python train.py --arch="dit" --model="text-conditioned image diffusion model" --dataset="regions of photos with short descriptions (Visual Genome)" --train_examples=203450 --image_size=32 --horizontal_flip=false --conditioning="text" --objective="edm" --cond_dim=128 --tokenizer="word" --vocab_size=6471 --text_encoder_width=128 --text_encoder_layers=8 --text_encoder_norm="layernorm" --text_encoder_norm_position="pre" --text_encoder_activation="relu" --text_encoder_head_dim=64 --text_encoder_fused_qkv=true --text_encoder_bias="qkv" --text_encoder_qk_norm=false --text_encoder_parallel_block=false --text_encoder_moe="top_k" --text_encoder_drop_path=0.05 --text_encoder_num_experts=8 --text_encoder_moe_every=1 --text_encoder_expert_mlp_ratio=0.5 --text_encoder_experts_per_token=2 --text_encoder_shared_expert=false --text_encoder_positions="learned" --cond_dropout=0.1 --norm="layernorm" --activation="geglu" --head_dim=64 --fused_qkv=true --qk_norm=false --moe="top_k" --num_experts=16 --moe_every=1 --expert_mlp_ratio=0.25 --experts_per_token=1 --shared_expert=false --patch_size=[4, 4] --layers=14 --width=192 --positions="rope" --residual_init="zero_last" --optimizer="adamw" --lr=0.0015 --beta1=0.85 --beta2=0.999 --eps=1e-06 --grad_clip=0.5 --steps=6200 --batch_size=128 --epochs=3.9 --lr_schedule="wsd_sqrt" --decay_fraction=0.3 --final_lr_fraction=0.01 --warmup_steps=180 --weight_decay=0.3
Rows from block 2 of the denoiser of a small text-conditioned image diffusion model, named by matrix and row number. Rows with one number within an expert belong to one neuron, the router's apart. Each number is 500 + 50 x the weight over its row's rms, rounded and kept within 0 to 999. All counts start at 0. Numbers have three digits each.
After each expert's rows are labels from the 100 images, of 14976 (inputs lightly noised), where the router gives the expert most weight on average: "colour at peak" is the nearest of a few named colours to the mean colour under the peak. Only what is clearly more common there than usual is listed. The data: regions of photos with short descriptions (Visual Genome). In brackets: how many of the 100.
# router: router (model.blocks.2.mlp.router.weight, 16x192), inputs 96-191
# gate: expert gate (model.blocks.2.mlp.gate, 16x48x192), inputs 96-191
# up: expert up (model.blocks.2.mlp.up, 16x48x192), inputs 96-191
# down: expert down (model.blocks.2.mlp.down, 16x192x48, transposed), outputs 96-191

# expert 12
router.12:468520517432639476403529462596478474545476577505491485492486572419426495501493415576453413529527486449575552432503466460489377474497463431520554475361443478367517421477518558488502551486550488505473422520528493538446490412511495490591547540498475539478550518441443500544533475375539447451
gate.10:471458587574489531511346484584406570519498561531556458515451531494449509526494574491520510484509537394463515515537568515446551542540463544498487577572526488592487405456405425518392510591445476542466447547462467478516447482539578446532401400510550556478451475503424540504475444462535460502
up.10:453498534538546490472359492518417571493498497470514465458514515445408514481492584565514481479571507461480492470596534493473516571507413518516517580537472523494528500422503463468422545571500516546470502524472477520536484531553599477514458435526494585503506496464376519541513493481544437458
down.10:507444509510501543545640521443550493455515473513465510510511499533505505538510547461460535536522529405486520496386502518515528428475447502510497523536482535538492462566551594504600524592471508441529495491545559506501492502494381522518571634477470521531516480468594486505544529541562548472
gate.11:507467503544517362494537596543474376537557489463500553454516501420418470447513383456516504467525496477459447494594494491485461501471429479528519504415547543441495554505581515445496563465503486574493487592441558514518556425563453461459501522465502513487551491424465516480571538444519430472
up.11:487523581467515540457416509549441397507522473475458530445520532384526439595541527457445477538499462477537539525399516467459430541459558503473469546479510488476463497566416589524416547560514528529511547552539430576559560473524420407477452456368585562413526484470534428531526452552546574505
down.11:497624499388559594447488405527503584483462492463506549453563420461535627482477506418452499505467505435559477501515517430445589487474539435544483473539475533525427535515490561506478548499523463510471483583524442475537506579576450517435569566456490507436606523428503491427523400525607558455
gate.12:512571579477513576450517578507573579461550493531515470459520583451473523509509525459493417478526471502516461447448478537485490433499560500471517496494464429437487501508481589521476573574496586525457581416536534569525549495508480519619553511499502579391511445440439507524442459526546399479
up.12:497509593526574594454479491520502572594442437432545535548525460540492444561544479471498501517434475522569535525472521502493419491522493405529470494511439517498461571456486523607397481463532434506545438477429470502514437478510444477501470477540567477407530519563487587547428507567531517513
down.12:516478507497532438552525468521557452495428505405509470449535422434518511477532438507516532467450487507501473498455537490504474431476426476538524503507534426664520501506510565489530402442504570544562454457574515432525546508530524491571553533485460451448537477630511440531510513535485459616
gate.13:516527623456507587487493558468540421495468568561550616448488487473415567559551490523584527526495436446466471560457569516537491558462456529555439569538467502529504489539413515488456512493461426424487499436467482469496478453364593447613500507469509476504476468499528492475447474461506476485
up.13:445482459516478367496557401535480571446508465502445367581488492508547432389495486464429530486527561519472528424563462530456486429560555511452540408484534450481486459440550538535539515466533553533518521583496504520517474545660411531447485509531506565521502482493464489517514464572531573475
down.13:552467520579559508490485423578582605584564480467516657472538491493537397458502506491447502526469538459567497544504482499463483575465492468497547434497469480503518492524521507581496614496500399440528464393521486436500496546412575459559520500458513529534535495508526491535487451442503476566
gate.14:527533510478506471525462480521494497516452561513559501533466427499416533487480527519548566493536506400507585507487516536426502560569558598548460509523491493547528520501444398464487495590456339431521447563442475503464492459520534532521388353523489563516517493515560522523488533485507413494
up.14:488555485467531504430546538428541366526544389404464486434560512413553470517525520473504467535487488590510509543507496472524427501435492459505552452457490487404493567415520593461507545445542515515478604523543489576536557496540450462428588565439458550500589532451561427492557520594517556468
down.14:452504555523524486497487535457452438491603523506511491533439583492550440527418528548490515534472495527607530505450537522523385527395508480483547471478470521438405464506496475487479547468523433393576524533458446572487411443488586515501403358515520450463505476439522553575451462586436427557
colour at peak: black (93)

# expert 15
router.15:504574431526414599539540473512575450495463446531503450422497596446569535522566619452486460562393567502438502550418536476536519443551561570496440521540509422488450526443477551562503447507526423451473506448422530542532449490459552453545437480454482479490466449485488473490464605509430524563
gate.0:504480560437487466434469479470564462496502434463415470560525445433524532456479595506488514412538463450489564438473550571453475475462406600443510396488523414509520537513448498515522537514571490418548590471536441455513491540612485498445455454591445573597520510539553459508525426545455577496
up.0:567473534495588447443567553573486487576581596470537522457485440589536470462506426490491556525565471479522448552549444423443439561488491512513503463427552523426503535558486504467516560513496524496502486541434447423449485405504411561450483488513487479547599548514559486506577477436550567509
down.0:500482471536505522498510500487388452447425444457530562534511575514460472463489468523520401453492520572441500497487587480476556519534584490500493519427515504550395509524541499465438497574514412488448393493519475464534452451477429505445496475563479512570527518553537526475559494550566523421
gate.1:476547588497446574481599565393551469570478514525480535534477458498515602531500593472530531486420518527499491474518505577453527413438493487487493495517509525500494477519455462523550473583442586400528530494496541536588425523557471454455481492505382536468441524570569491492434509588401591513
up.1:534404477480570452497396562557388659571573540563551525440483454590456419533469397539491496461513474510573515448579471408553523523492443414494494509439498540549513432565587502469501516477501514578430479477525533467327562456471461586548603482483625465530468542491469554467511406432549461497
down.1:562498384552474529502490509622541442512537547396462453480518502496453517459475553580547471463488522478541468402505464513558455545500448499537472493480527472532507535546420454502525593553458510497471452553428467521445411435440473517478457503429474539512486433479462470512537448433429447539
gate.2:559559498429534514545434516648487393502441605464549542513463514502435489494376552503505439516505421524581537542424485550472472505520603499534486516485460597473471566466484481445454512527541451451488565464532515559422532474427470555512489441503498518438558488483509446571525558429525374512
up.2:558509502504520420524507449594469498493582405434489486411518520577562563460569480586508474501540515443512481476568452485446515594497404523481485396436601437443518531522588488486531508519530471516532469539521484447439544491512438568423500523506530507534573510463517472432561564487517562524
down.2:527424513609539556507499496613471664566602522529555470547512482491486515494381454460505456480544557545491554500505535444553501531445424509518533467467556600522489444488516548550470538474468474493463533440509448432481507522421534610506528417480523481597528505447512447544527516430463393490
gate.3:523485524486506519536463449486500453514511487506577437447478526395540578434482519525470462509502466429499604427458585393567485498562563549534520513464503499506513576509487467542520533556490475419468553451361454415534516456475519411551410481499502586598494509477594396494573529541500530444
up.3:521551449465473617545439488419486494448501491534514521475527548569445526505493515453488510531468469513497453420428563494532554431510564511498379465526464591564469509529527520424532430520529558489502506391584553495483490476444540513567544505503517536422398475524574522507407500519412464508
down.3:451496546440511464556489528493599521560558537534514457486539484445519516556485479518492566552457493508500520560450406577587467483534473476517494431582462483444595479437480494480502513485459464594520568510464504489497553488511596542585483526436509474472530482519453504491438477448533517611
gate.4:445566544492494472473526402558592463445473343447460469383546495498588548478613573550563484492508578473481528406452491521460473489493387535539575526530509427463522552503462473521546553590522394427464514584424450506496481500509463473484526402455509526501503520529402471450527462519538442543
up.4:453553516509461535474574451495541453430534439518427475412546509542595557575612550508613482511509554512444437413470492521507517473431408527489533430546514439496489429546459520545541525591514460456450497536495478561504500471487508490489565439457466561469441496515446554455448491526504484565
down.4:512525496518538468479466441441455492469503620491559533592472548508615545543427524470538479503480531579528534543472465542573512505520388476462425490625498564489625491451480478571445496553546563545475508496540408506470431524534561489528453506564541498550522465484609509519517462524431502480
colour at peak: yellow (58)

# expert 0
router.0:563511561521520532513513564485461546528533529505479511512535531582541476538481543490548477447538450489437455570517484564471504502411489455438436459498541576447440460505469478358529504476563456574552495481596478420447565460529473583477518441550490466463429512560467522483461588516435610435
gate.10:559511524454511531468481647551547603487432613584518524440480524472422553472471499445522557478592471339518469454547471432502487478469577476501505467488409467470486448537481464472538536525455578509459534468536528480447504493522498478603491483517457595483460481467462458492451478501510527426
up.10:429482467506501437499479431394478411494510492505482496548495443506601501531490461608542435523457567639518532562398484551518545520487405484545484552487493561547569417522545462509496420476460394470567442563495493502530532442431496509516480495446518317524487562559559481485549487485429467555
down.10:502452506572432457534534368576507407545528555509540492424509483538568460454456487459529549492461517486521488464540526508527519503463454460518522576499461494551500464523444568537554473534512596495426477490511423491520486548529478547516635435504531380450485482495482476489444444405504510534
gate.11:513633555335503474503458542605582561508490504549439574425484529483371479352527451459476620504501489441466497520549450555419504566526439558524485543527508485417469445493467474438550572551525427516483538568471489497484466484536446497550538517481609508494463462455450440490486543460535515477
up.11:475389470539464468473454490422424424519458515562584494573456482425486504525436465513513421536486525520534588459472555480502502483534535553451492527462493521577513449585466488566495449553561560452554484497483437531557544536454511434475458555460448490545558530489503470479566426544517494473
down.11:492351513592515480483510407595525374458551452496482541437538473543569499616537599466491581529510499520529544548523585504579484522470529431493515486467500521602540504504402504569557480521494468489504500559523441510539486500544444516557633455470583494455423515523454487455512507472475551531
gate.12:498526499575491501473565445545544560428513539509379514465498450472514503463498506502508373499514610407550470582461458490470513483520512427472436516509443512498542465566484480458577484530468515539582480497489466537468505399452565490545536550425538415538454504552372467487507592496482595512
up.12:476419452448456477543434605422470438552502484585578495522492569543456479555469477501508605501475402578431497415550537494519537494465494547523573484471566535524486444444546547558445493456568551441464512499518562467491535599505439540447517505572473559483487505451590551478473382503523389442
down.12:553466409452576453469595538543509451556489533512408505513527568509456470457553481511451487441491449513500474560456520460491427480456528540589467469519521504541504476499452449557624461411498473532420441494441413483545530596471520510575514451454537529458494403446425491487495652452482592480
gate.13:438513476549500548414481526585575484523484674579404461530492457569546491514435464483503496438518534398471420545508484530483465480563572502498469432519488511476482505496411509471522556564541573477416479461533473439517556504481424453580436497542415608470506447447400475483488494456495448485
up.13:405502477613526501468451512532499489532518560433427481502512447635526448483394582572447473441508504445523435489471526495479505443483601479454544457480517578525518616455452448511492471548612527453489436497537485419481507508506421527481446445581433588450516501514467548491470466526486444557
down.13:524492548569551567424571511452513520501465373546616513481465389428549480599560444491455488512500493480522579453438606532512542493546525522469530393530514574505403552511440529478504429511577452559503450589478507443484487470528506544438518497476507548460479451417567474483534590549504504514
gate.14:517551533495474558486551536478429588506528467591567468492510510536452427450533509584543505617477455498428503485487497474471440431496448551485525436516476560490466381474564537584502533452536430505473518524481525507444428487446465571464515443556516550455462485464441544495443460542608579471
up.14:463501457528441504511474482566509492539540646611509571447465462553477447517429475528456513466465483411527384555582448478416504471496539470508517485497537507467486422454409530570447514497575583505538364440523492447490496475520406498494441580500467495498499485510478464475495408462514508507
down.14:489454540504481545472603627451481486512484432429543462472516481431542469486501413566511485462556506521474600516497401480531523496540596521538483451406542574481475426513522461574416554472429488459563482530507602433461454473489543517559595566490497528508493606552510497478427474461482513471
colour at peak: red (80)

# expert 7
router.7:556480525471422497584521502468520474496476495512622457581453488524493509497479503505522520560493534457466522587464506521481543540594479608449416489531511495556446515495515467535410431504498428451611481486446530426422455481525523582460336472569499446517568480561556475484542453544573574571
gate.10:409494523562477441470486594529492600427541526449511518504510454697436404491415526511500539518507561404464428490516525495534544484508501501473491456515528492585523573505372462566484453490512587480557543471573480443470521486520510538537461565509524469423514452472503574481424388535527532538
up.10:442537558485419387479495568529529480413566569506486543507509491621454411473407536499475497451550531420432425444463490499529558517478513489521532435487572518488524440493414507545488523498574504484583580563539491522504562465559461537513465520421529467471438462466557553492461363540470466494
down.10:609539394584533538520521430433469489391445454453522487440484472485439461444553523514499489498515513586465505534497526418527494517511545511499525458468443527569430553554493507553580497418546487430556513574525551521498478434398485583397591505561482577428447548503420523454477504517464575511
gate.11:492575504414482527497525412527458406475499528503502575494497469485597447634539521561435457625473430577480529586423454420578468500491490502501407486508500515456491485522437565573468419458585494462564470429567458508576551508484477490452523583477448457464533507526513457516513507486497547577
up.11:459621460417544530461528414492455420475523440409492536455554507557583492575530523577414415585481466557492485551373468474557459522502551485519465444506502544439503563530390563477461485536551482448556484441603477516456534482462453523480524585446531499359555521518540436524494479514566517549
down.11:543569465401537545494483408457512429471442475541470442550530478492565493562558529421471533395495493546534491415604462483495495501500515531520564482515408485427458517498430380479532413499615480541542459575493507456441477501480476485488448428589512446512515556580444597498473504566472464625
gate.12:515521628437516505490474526448523560499474466481389441496518527431525536442571508464494542522502534479474427602498353444484510460582491525442462444499501385472507499422578589536491525507487446473505432528459492545613482561473479577480531536512484511484530482505412585468478428571510555585
up.12:441479421529610596456494460535499534462518435438505535549545496470566446593518472499488444439476489574592554484501562498509442452474517447549534588510472544480567580550429506491531542569467541444445561413540531577430514469504534454515538437482487457546552522465504421540501540361562441418
down.12:505544480553607453553503492669547544381516486499407434454548442495504465536535483512510450514524466450409460555496494447523478542525559485533480503394494427573484551434532531514468510473432390530565487578478442393509478466510505479514544511448499513492506446566452468523585458503538526489
gate.13:548495538488523435485468470395468505483545372423569429457524602487505526554495438520599442489510523516474467510407451558531515537542418573499498506440575427475507569521444542524481533571503490478579535478575474521526517446415501555473496532482488403499628493421473354493536493535537499513
up.13:451515435526330521568434435514504526537523518617541414442415493551512532545453434555567513551482508504461523478411537527526578415486460590503452527533485497552473342468497458476528435591521464462531427503590518484466475453425517544518515478469457404472414477518497481479463464500466466426
down.13:470479426478441606483516511484538497584538496510459539510407589535510498469578505473519549444476501477493527440521492556456451522517538505480585573589557463523498507481553373472513423516528551493590494508480483557442502536570531435455513544530498509543511496466610480527468545521477519428
gate.14:583502479490566541460529541437572492550548587498512541584547465540485576552454559423440476483521471500568489507479453476540519527552468485499516428433508390508517519513468495505508475491506545553487467408437523483477556553525516473574499530476492526560593493466600449516558425599498468527
up.14:599551488511522537476541553485547436554532645526497549549501458520497581518475582414436498463489470484551482519491489528561473539545485477496522453430528435483512485493493468443501476434460530581485458496421555491473568574531471489541482566461492570524564482467614421546600445560490472543
down.14:536519560588513537425472521507466400498573450503500486449525470488489443524511479481510459426488424424451538495564539463554493527499480499423561431478532498545452483425485461470660438423538410466497450536449498483531470544532529552571540423477502489550445498572450560496481509434466568553
colour at peak: grey (72)

# expert 8
router.8:565484510488406485481568535490446434492536473517536495465536560391473414493530475473522455508491454447469435507421545492594604524416579525526553541488545491450490568591478535601440559577497538567533523497427481512523476478415494433556419612422509490523531516403522435481475469531555495564
gate.10:479517403511581515475492431434578526504471489523525456593485484563457623502467566476548508467540492475561533512574555449519426380572459528462439463514453472505551585475439505478490491485554554447521449491497478459526508515522511475451497478660439569607540513553503535458527431421434597436
up.10:497533515510314473538621495450516462515481589664502515454428408596524427543569512516509504512478513528448459454484425449506611464401533439547524524525566567532470403499510506503468437464456485481551525553484536425467503439496479535510514527433472468515431523532563504470515538614475528499
down.10:491520510410486533545577580559503476482510552465534532534501505556493538459512571504475460459415470447651557449402550571530407482536434532491427564585520562516443583462479475486472554480464565489445501483522488500507488498632451475615527513361540520474535474425444413471559509491497453543
gate.11:451620499506511508493595549525463480541542560592651518462434486542349506500521450496555539491437567422504441370443514515486518494493502525568422482501492422504466447562477496497459508425498495564566438497494496454481436453486547508532439536471560471486511489477601501481481434512457645495
up.11:405585567534518552504537530553496512467504459464588502408513539477359517500542489491529542483457563443474463414419511526488505459446543514569461568545472444528489577484433466476421522513482521526546482504450494521477398520510578511501495516500513524476494475517526546512453444460469624486
down.11:543481451541510520544473491466506532465563430498453524502486507467429444490425450517548492557414551473496617535520562521549482494546544504522584387525475554589464489562446495494575494461521487450530553473608550567472526521548459530524537523536491473448509488528388449484469486491455428513
gate.12:463442432511533524471556529394541469597451545525459428612545420539560502514449551547574494382489471612533537483492560491483502421475419499496542465497521484527560545525491472490577456468473499425457455395461562436453465513510552472479471462589485498579466543567554559465533431522382519417
up.12:541470510499467518473594536300519460539518512591541531488595469461486417502482476533533452465503464530471443494454551474508513455473556482444483494500515441496474527550525590519507509507519540596570487402471529488546458445447497446623394568423506484426547475460480488521491508652464509503
down.12:506458400508542492540464550511507452660510518557496502491491501519434478561567550531374560447398501423542436458478494489510496491535474464514478486620510559484462506481497438503494488532485562483499310537494532487502542377543461510545461511513507519611546474445487522449578607502550490432
gate.13:410561547473528632482579526490557501496499488465392503384549513499494456569494542564504492471518445440540441561439437496488474424455436454495448514502471407456508609470405539464399502545519476470528469448520511541495492521473502472528507534515504574451542484489497548457481460512477406521
up.13:529428444483636571514420599530430627482432441440556481628517572487454495502498500410507490529448558543506550503533547495523469477503521423472456488467454575531512503547603503513559455470523537537503569452526525574462519523505505501533572476575566435491488516511483497495468468432548555472
down.13:502539436492485468496596429632491435466430512502408431424533472452527545454601475548472538473439478492458433567488578528394467424578592499509448559456575453473565523433557550497337505579477478547487434551455475431516431420523456488465508556572498460471528447507488530469544544575524464443
gate.14:463512503613536503487562413449491430448560586482527447420511423507501425470508604536523444546542476487530468513483497407528552517479463442539507537483456493517549483432449465536529518497461487505501533512465478493542627439416546534463497500439501520522540529506623535563524514596563413553
up.14:490541520529390506523551492360496524384492484531536507470519514374495440558503529476493446563553447504410491454531509452560500496458554538468539561537515452517458555439449547481489533485533610488504551464499475480530549529503534457533483572443422551440518450471423468549475456560603471488
down.14:428476553366478481530530561455595525559472560528559415500502565502487617579484475511537488532572519488544535440513415407486476546491440510547537422537490413506514491444441501520491455503531543523493496472549549473477552500422545485547525474523472521467456439505602512423499540477492445478
colour at peak: cyan (32)

# expert 11
router.11:567555556463619557526476446509509514499492559534514435472459611473494560494474502548491455559507493469527531569397516542455401520543518593468454465470443448508443462463574462504462500522479408477510447478502516550466364489408530576543445502594523562422579500510469518507511523483539499497
gate.0:492508538607527550483540443484433497497549579487482477425496404482515449582447431502494540468477461517582532615484487480466464530530484514522525549542490477501564572498488488490526554492406496454457567495587481543544474403440533530397551490398500416463494528544632530526502542475429467510
up.0:502480648556475565439444457492479517512516579600524420508459446453504472620466515429538522540438472485549551631434507465459511436543518601491440581559450468553540467450439507482486507543463510458444511492547468586565424518434538473483491486461492440469451507574489533516455391538507458538
down.0:427542472620454503406470504443505435407444485481512524546441438457494468568529491487513450549394458471476495346523475480524542435538528540485450528557504602552483522439475530471496512551411553522510512470445523545553460481551456416542446595549449417548460550548435483469455470524467474543
gate.1:591434455495543393492417530521403562511537490470583607454511434534418409535464476602502547474492460422622574419557553430506522558494489446509456521459438460548517528543515439440449442498488522569471503433565480437453449496442515504558524487543597472484536543514491501500479515529494558450
up.1:438519539540520580371410513510465578481480507515521550560524548551459495530480421425494519526456512527495493504458562556531539483509484471474465510586395550577553472559366506515501458507446543455472520514553465528505498498518538468514549500546565417398467502561503576494391344441543501508
down.1:548496492511510409558443503481377559506476608521541478616443526379504485480456486372506505491505519308388468493466530578535520503466480554476478457439474483510485496539453471424505429531547490487505490516508501441511481446572552559446522470487506469548525552439598539521516516576521465548
gate.2:513618438490452500508618463454538421440527563593570533465505456506416481431506455498501533604549419435443458584455511526449475536516461561491435437531533495514484464502561475417438479385601405531584424570475451451406471477572423524436383481534529513512504471483620510510539506590555538584
up.2:556528432393473410513437495548458401438503518555517596521508446513462475492482488506494491561537416406475468515533496551491534583462427456510480508485537535539488475513546447448431471406578418546549396543478486432359550497495439537490458549486562495481501520554481441448537465490624490663
down.2:507537507479578466580483401562495384478476473544439435471487499495500475508477528466511515483518501453477526467532530464431489453468486455434599464467540480483492505464517494503643430460620601448539412451554502411422515486507551486541610507480436507561439536558506510481478484537491484625
gate.3:493472527449491501533460389571466565488411569558561414524416586574543531557447549513528482547466540507494566523427408519522517341525609555472504492511493484531512430439443499489462465591500538438541524480570487548461401553486559537521505505538402496522464503548375470517428514422477421497
up.3:557545515506463600422546562527555509604584546608468533479431387431460490500580496517467488505481408440542461539576529448512454503473393482521448531474459487466504419550521531472560548438498442446490414478428477437478519485490516438539509534511532444538446504490625528423570357523477554503
down.3:465479450571518450455451561529523474517509466507594444482498438569504436499441478493448491525635476444485553514452526543509526430402436478487562515410508528447533495501567464468436598448469507433407457445547497462575496480509549509536512492523494538465478453447394458548537503404484443494
gate.4:556557475442515579488561487558526427485541563577599567461466476466414512523479500448480480497527445505548531558465495527426513548431522503514440451503569471469460488569491561483423531518513503399556479468521521531421608413483507502469497483540478548469581457465593465449561496448477456520
up.4:446494575546462609415457540455490573481518536626502494502519532574423505549502505390488520508450514489440447573493516535500558517482514568481397504545493497566502438549461557545505476570498560464536487477575499539542503507440530444563493515551538510445478489455439560427437380472525501501
down.4:389484486421421543482507478476512503489504461492364465492510510476398470445537510541527557459582464534508450450536551539440539432515538619443552424509529474483471517469526506473570473578590473569545498515561512500501501486587454459502554508434513503527417559484442522527516491533571534413
colour at peak: black (54)

# expert 14
router.14:546515502435490436544503491506418529481590500499464573584547455513421499430528433482479569499511442506521504408556409442539527450517536449482489487474551521503543488497657554422571505476474587522475547470520553536514500492477460472492619560422500509466472515464513498502485497504478378561
gate.0:480529470586508441464514545535403446452529502471412516377520462489492413543522422516441437473524510490475455492561428496533456531416426405533526569502482593482514505557537519468496534467496486545480537614563438525540548485528408434466558515436561464474528510484493489470570528472538508554
up.0:549521551392527554550474469595549512521535483468564484584506636459469601430496586422489481560483550447539563512422531518461516475560574585489478402477474389459479497475475476508481520564473469512497504439456532563470501506480590534541460504510488574469544469444487473540481521485545461432
down.0:523488465452493543517522478552452501573434494519433532424513591527428560460499560520495498438478508438510499459548540516395538521583551547509547433522557572524429449455486458514524500543523559514585474574524502418504442501531478475524561496423522551514456507437525459439587586514538510428
gate.1:576423523468411414532505492500456406593573584595547496578436471502445415500462462451470595554416484509463457562507433494471559488490465596467446406458536447491475428496539542556452478433525516513521483591479478522455497433453379506495427578460519482480484497498568513440586496589521556507
up.1:476363481516574459479452482429452541459584444435548472572558488512402478465433472480518600475473542522516496536500485457486478446592536504443451487449482462553571592487589483477481469488554616487568524481501452517500465423451472564415543480554427388518550559510569590536494531516461545416
down.1:516411406471426575501530525404520503587517480500448558511447480464506462546510512436451462649453473495609526507484507499520539487539506454460468498648625461579527525617425378437530533519469509478551498510475534551524592478492546469544454584474504529401496535456463506495535502490518535432
gate.2:487446536511480579509510461499458581515500462513432485627519485636618529581564576504525512545454500535445466540492459527518502423510463453465536389511440546539506444440561531552514460476528555466520520474583538556498414488478494562447496504525453474475430506575442565499418490500485544578
up.2:513617465502508600483493574401574493456506555521543484333519526525378500486418508522512518426526493490591448432453525524460531518464470483583478558525516464476537524588454514536461517524492489500539417489494526540459555516525510529541559474512616507510501488467584476509488404562466457468
down.2:493547553501489518486536630580479483535516458465467509594500483389455501488498495566522578492537510432497557547530469515521498569446496495573550532445476509531523460369461534484513538550530542536577392505488551523442379557488538548569528523442409509552456384479457516479534508466523570506
gate.3:471430524535471525476490510452607564525450530559493473546505590431596622448499498405548429523509563452511494559465454484521539439389521374435502626499487576469535422514554471410516479518449552494570530593490521507462571569515505387531576520470515459546422485514450471469507578524429489472
up.3:512433516540493448524546504586619532462437411414508510579488509381561634460508495386558499518574505363494542560495458503462502538463497418476555595482532517451526576523474466439514497507458572480527532636465444504484519525564472430430548477526432505535522514511431491515514603439504481514
down.3:508437492502516528490466541445485551509494498482511476466467521526589616432495445634574554501478484439508497466570466503497414481424530373512476594444530496423529487436507472426436510552475454547522567435542510499471495553493485561541413426469468472436548463474567545540523457542500557579
gate.4:527525473519410489567549540659499436585542547615559454394406506512592447556566594500487460516457549434491480563473500462495501556467419541448503483462491456457439365467453507575442477461476356496492474557470467423407532484509498494460414483493571588542506488514482439418537500513555568553
up.4:425493509518654612478560526405524584470501420432551506392569520578460487517515543468506576485499490525545493446438502458486502411446509391479439505503466469553486522463543512440465477505524578500504522470575533551466504481504488499546519469522526503426499508488532607559452509532438487502
down.4:432497474575503426517580512488511445632510435519437566550432503369498475558524529447425462562498521479532492587479489523485531516458496478526437488567522491580503500486550485447492458521504435557498521559531484528500646483586480503532461522454519558462465540439522466544503503436492498436
colour at peak: orange (25)

# expert 1
router.1:394545425512500465518452488505456490476440555478464498502436400562531548513447534590512537469444505509500487506522485540513450464564431530615510495544446545575555508449445447549557498563467399430504452555523509473525430450482472498429493440514453480529440530628523629483472489453409511528
gate.0:499461556522583568482440513470358541554520528435585538553460534511439524592466468443438510458406489529568530490469563507564452531530536483527431476488437456569472522558413472603454486533481527530472523452566528548545525520503511508507523476533535513446493526546573596489467382455436558507
up.0:538470561525577396509443548562371551511501495437575591488477480490405499591460464531485533430505525462628556418517519521555475556539550416513474514461443436553499568509482454534420481466471537580480478441567525461518505557478514502538517485524582500504541531541516513499485426456449545538
down.0:600583496489526471494402505481472506473439514472549524511491478450575547462578540491578491491534564461533443418555474508515465547445485460507458551478501485449543522591416452482427497515487515434483617449554478464495457438540576506481559506488523506482533505580584517505443423528498569506
gate.1:559521394453563422565573435496548452531491450317490510541553556381519538445527443474512485493499564498484519533520479520488452543533556434543524489419477458469513599445529458444469484478472428529564502564402538534436542510512478485492518497435519524503615496496462427483586688517530502471
up.1:501456556519457562481455503509471468506566493563550462444517508550420434541467573447513498460519471504501477410451609471475539452425523584501481436494556545499442528458447575534439551485608556524469504445567443482475551424504457518531466556636523639414493465453501512495453364502498516490
down.1:491441468591505479509453466524500536486499444511528550544490502573565632548534463495449534517433486436473479490496423506526518523501489511573492471576488504444523472490541441559457461497365589498535421501597505496530588471530439449466505543537495478399442456460500501520497506541416468590
gate.2:510515483590463449531507394464432429371514598551420514386477365544530391499576520508460582533501456519481476552521453524418493532551522479478509467575529491577495470455534499523489454423492460519444442545552454499582460413478453554434439522435507478476498490565535573543486480566538533612
up.2:439481509502493524478519647355565539579482494451571462613554566546549584561420507504515503483542506580430555471454617487582489508443523528525565521496483544473511514486388512533561510517539551485497532471530516473539517549566546437527515461571436520510493500457554521514475498493493521368
down.2:559467549413509527507467612499425564540514501558453505449498624490478581501553465506490535539574479523462448538519534609549519546437517573522478457492508497376460474498524447456477533521568405543562542552473511543455497476450489613442443494484512553491526410431470548485544573490459500442
gate.3:485447492430609539439493534544491571585481434399568530571478529490508519478495438460487481509455433548545569551457462490522485505460477443517472537453425500493544533604479430454478520637423504473503547489458538609434553463503482454485585478495489447442512565544461556461509462412501476458
up.3:516551508506417451564557487458505457462515551550472458427495483528503426526482565550485465482566540454408430495574522471472464480526519607532495448508531529456445493411494571542526564405619508545557512485556435410574473485529467521556382527586499580500553434414498452494522535561510524489
down.3:461475531426509544487431466514529510551584525526441510461438570506529491492525482495372491506476454466546448515466441475543513507444511436499544511583491528500569509437615459579470449550441473456465454433554490484496536345545440458513505560499506441435542505412520478505528490510484532501
gate.4:499412448520596596450607525477475466609491452360537497611523539525528512541493497486472481555488484512448516506532530480534400400461500545473481463480428573496504606554382472514511510502496583477531594446479435494457469472499485430481455514571433556514600515503580552506506509452488552403
up.4:530423551536469605519607456496467512547442498540446495492431455517498395548556517412531505546484512447473506501563492569497444427437492433448444483520506593606407514494527499508396473480488514538631540524521495512516440488519441449474404515591524590407545489549537571493482602554453596563
down.4:422537520440535442548545553496490504443603512455514476531446498527498610461535480439519463563473486443603514524542518498533532428569478489569524519546421558447480537491536460515415500509507513447494571504522527541502419532526416388545491507444507450487466440414533504510486508508477549480
colour at peak: grey (62)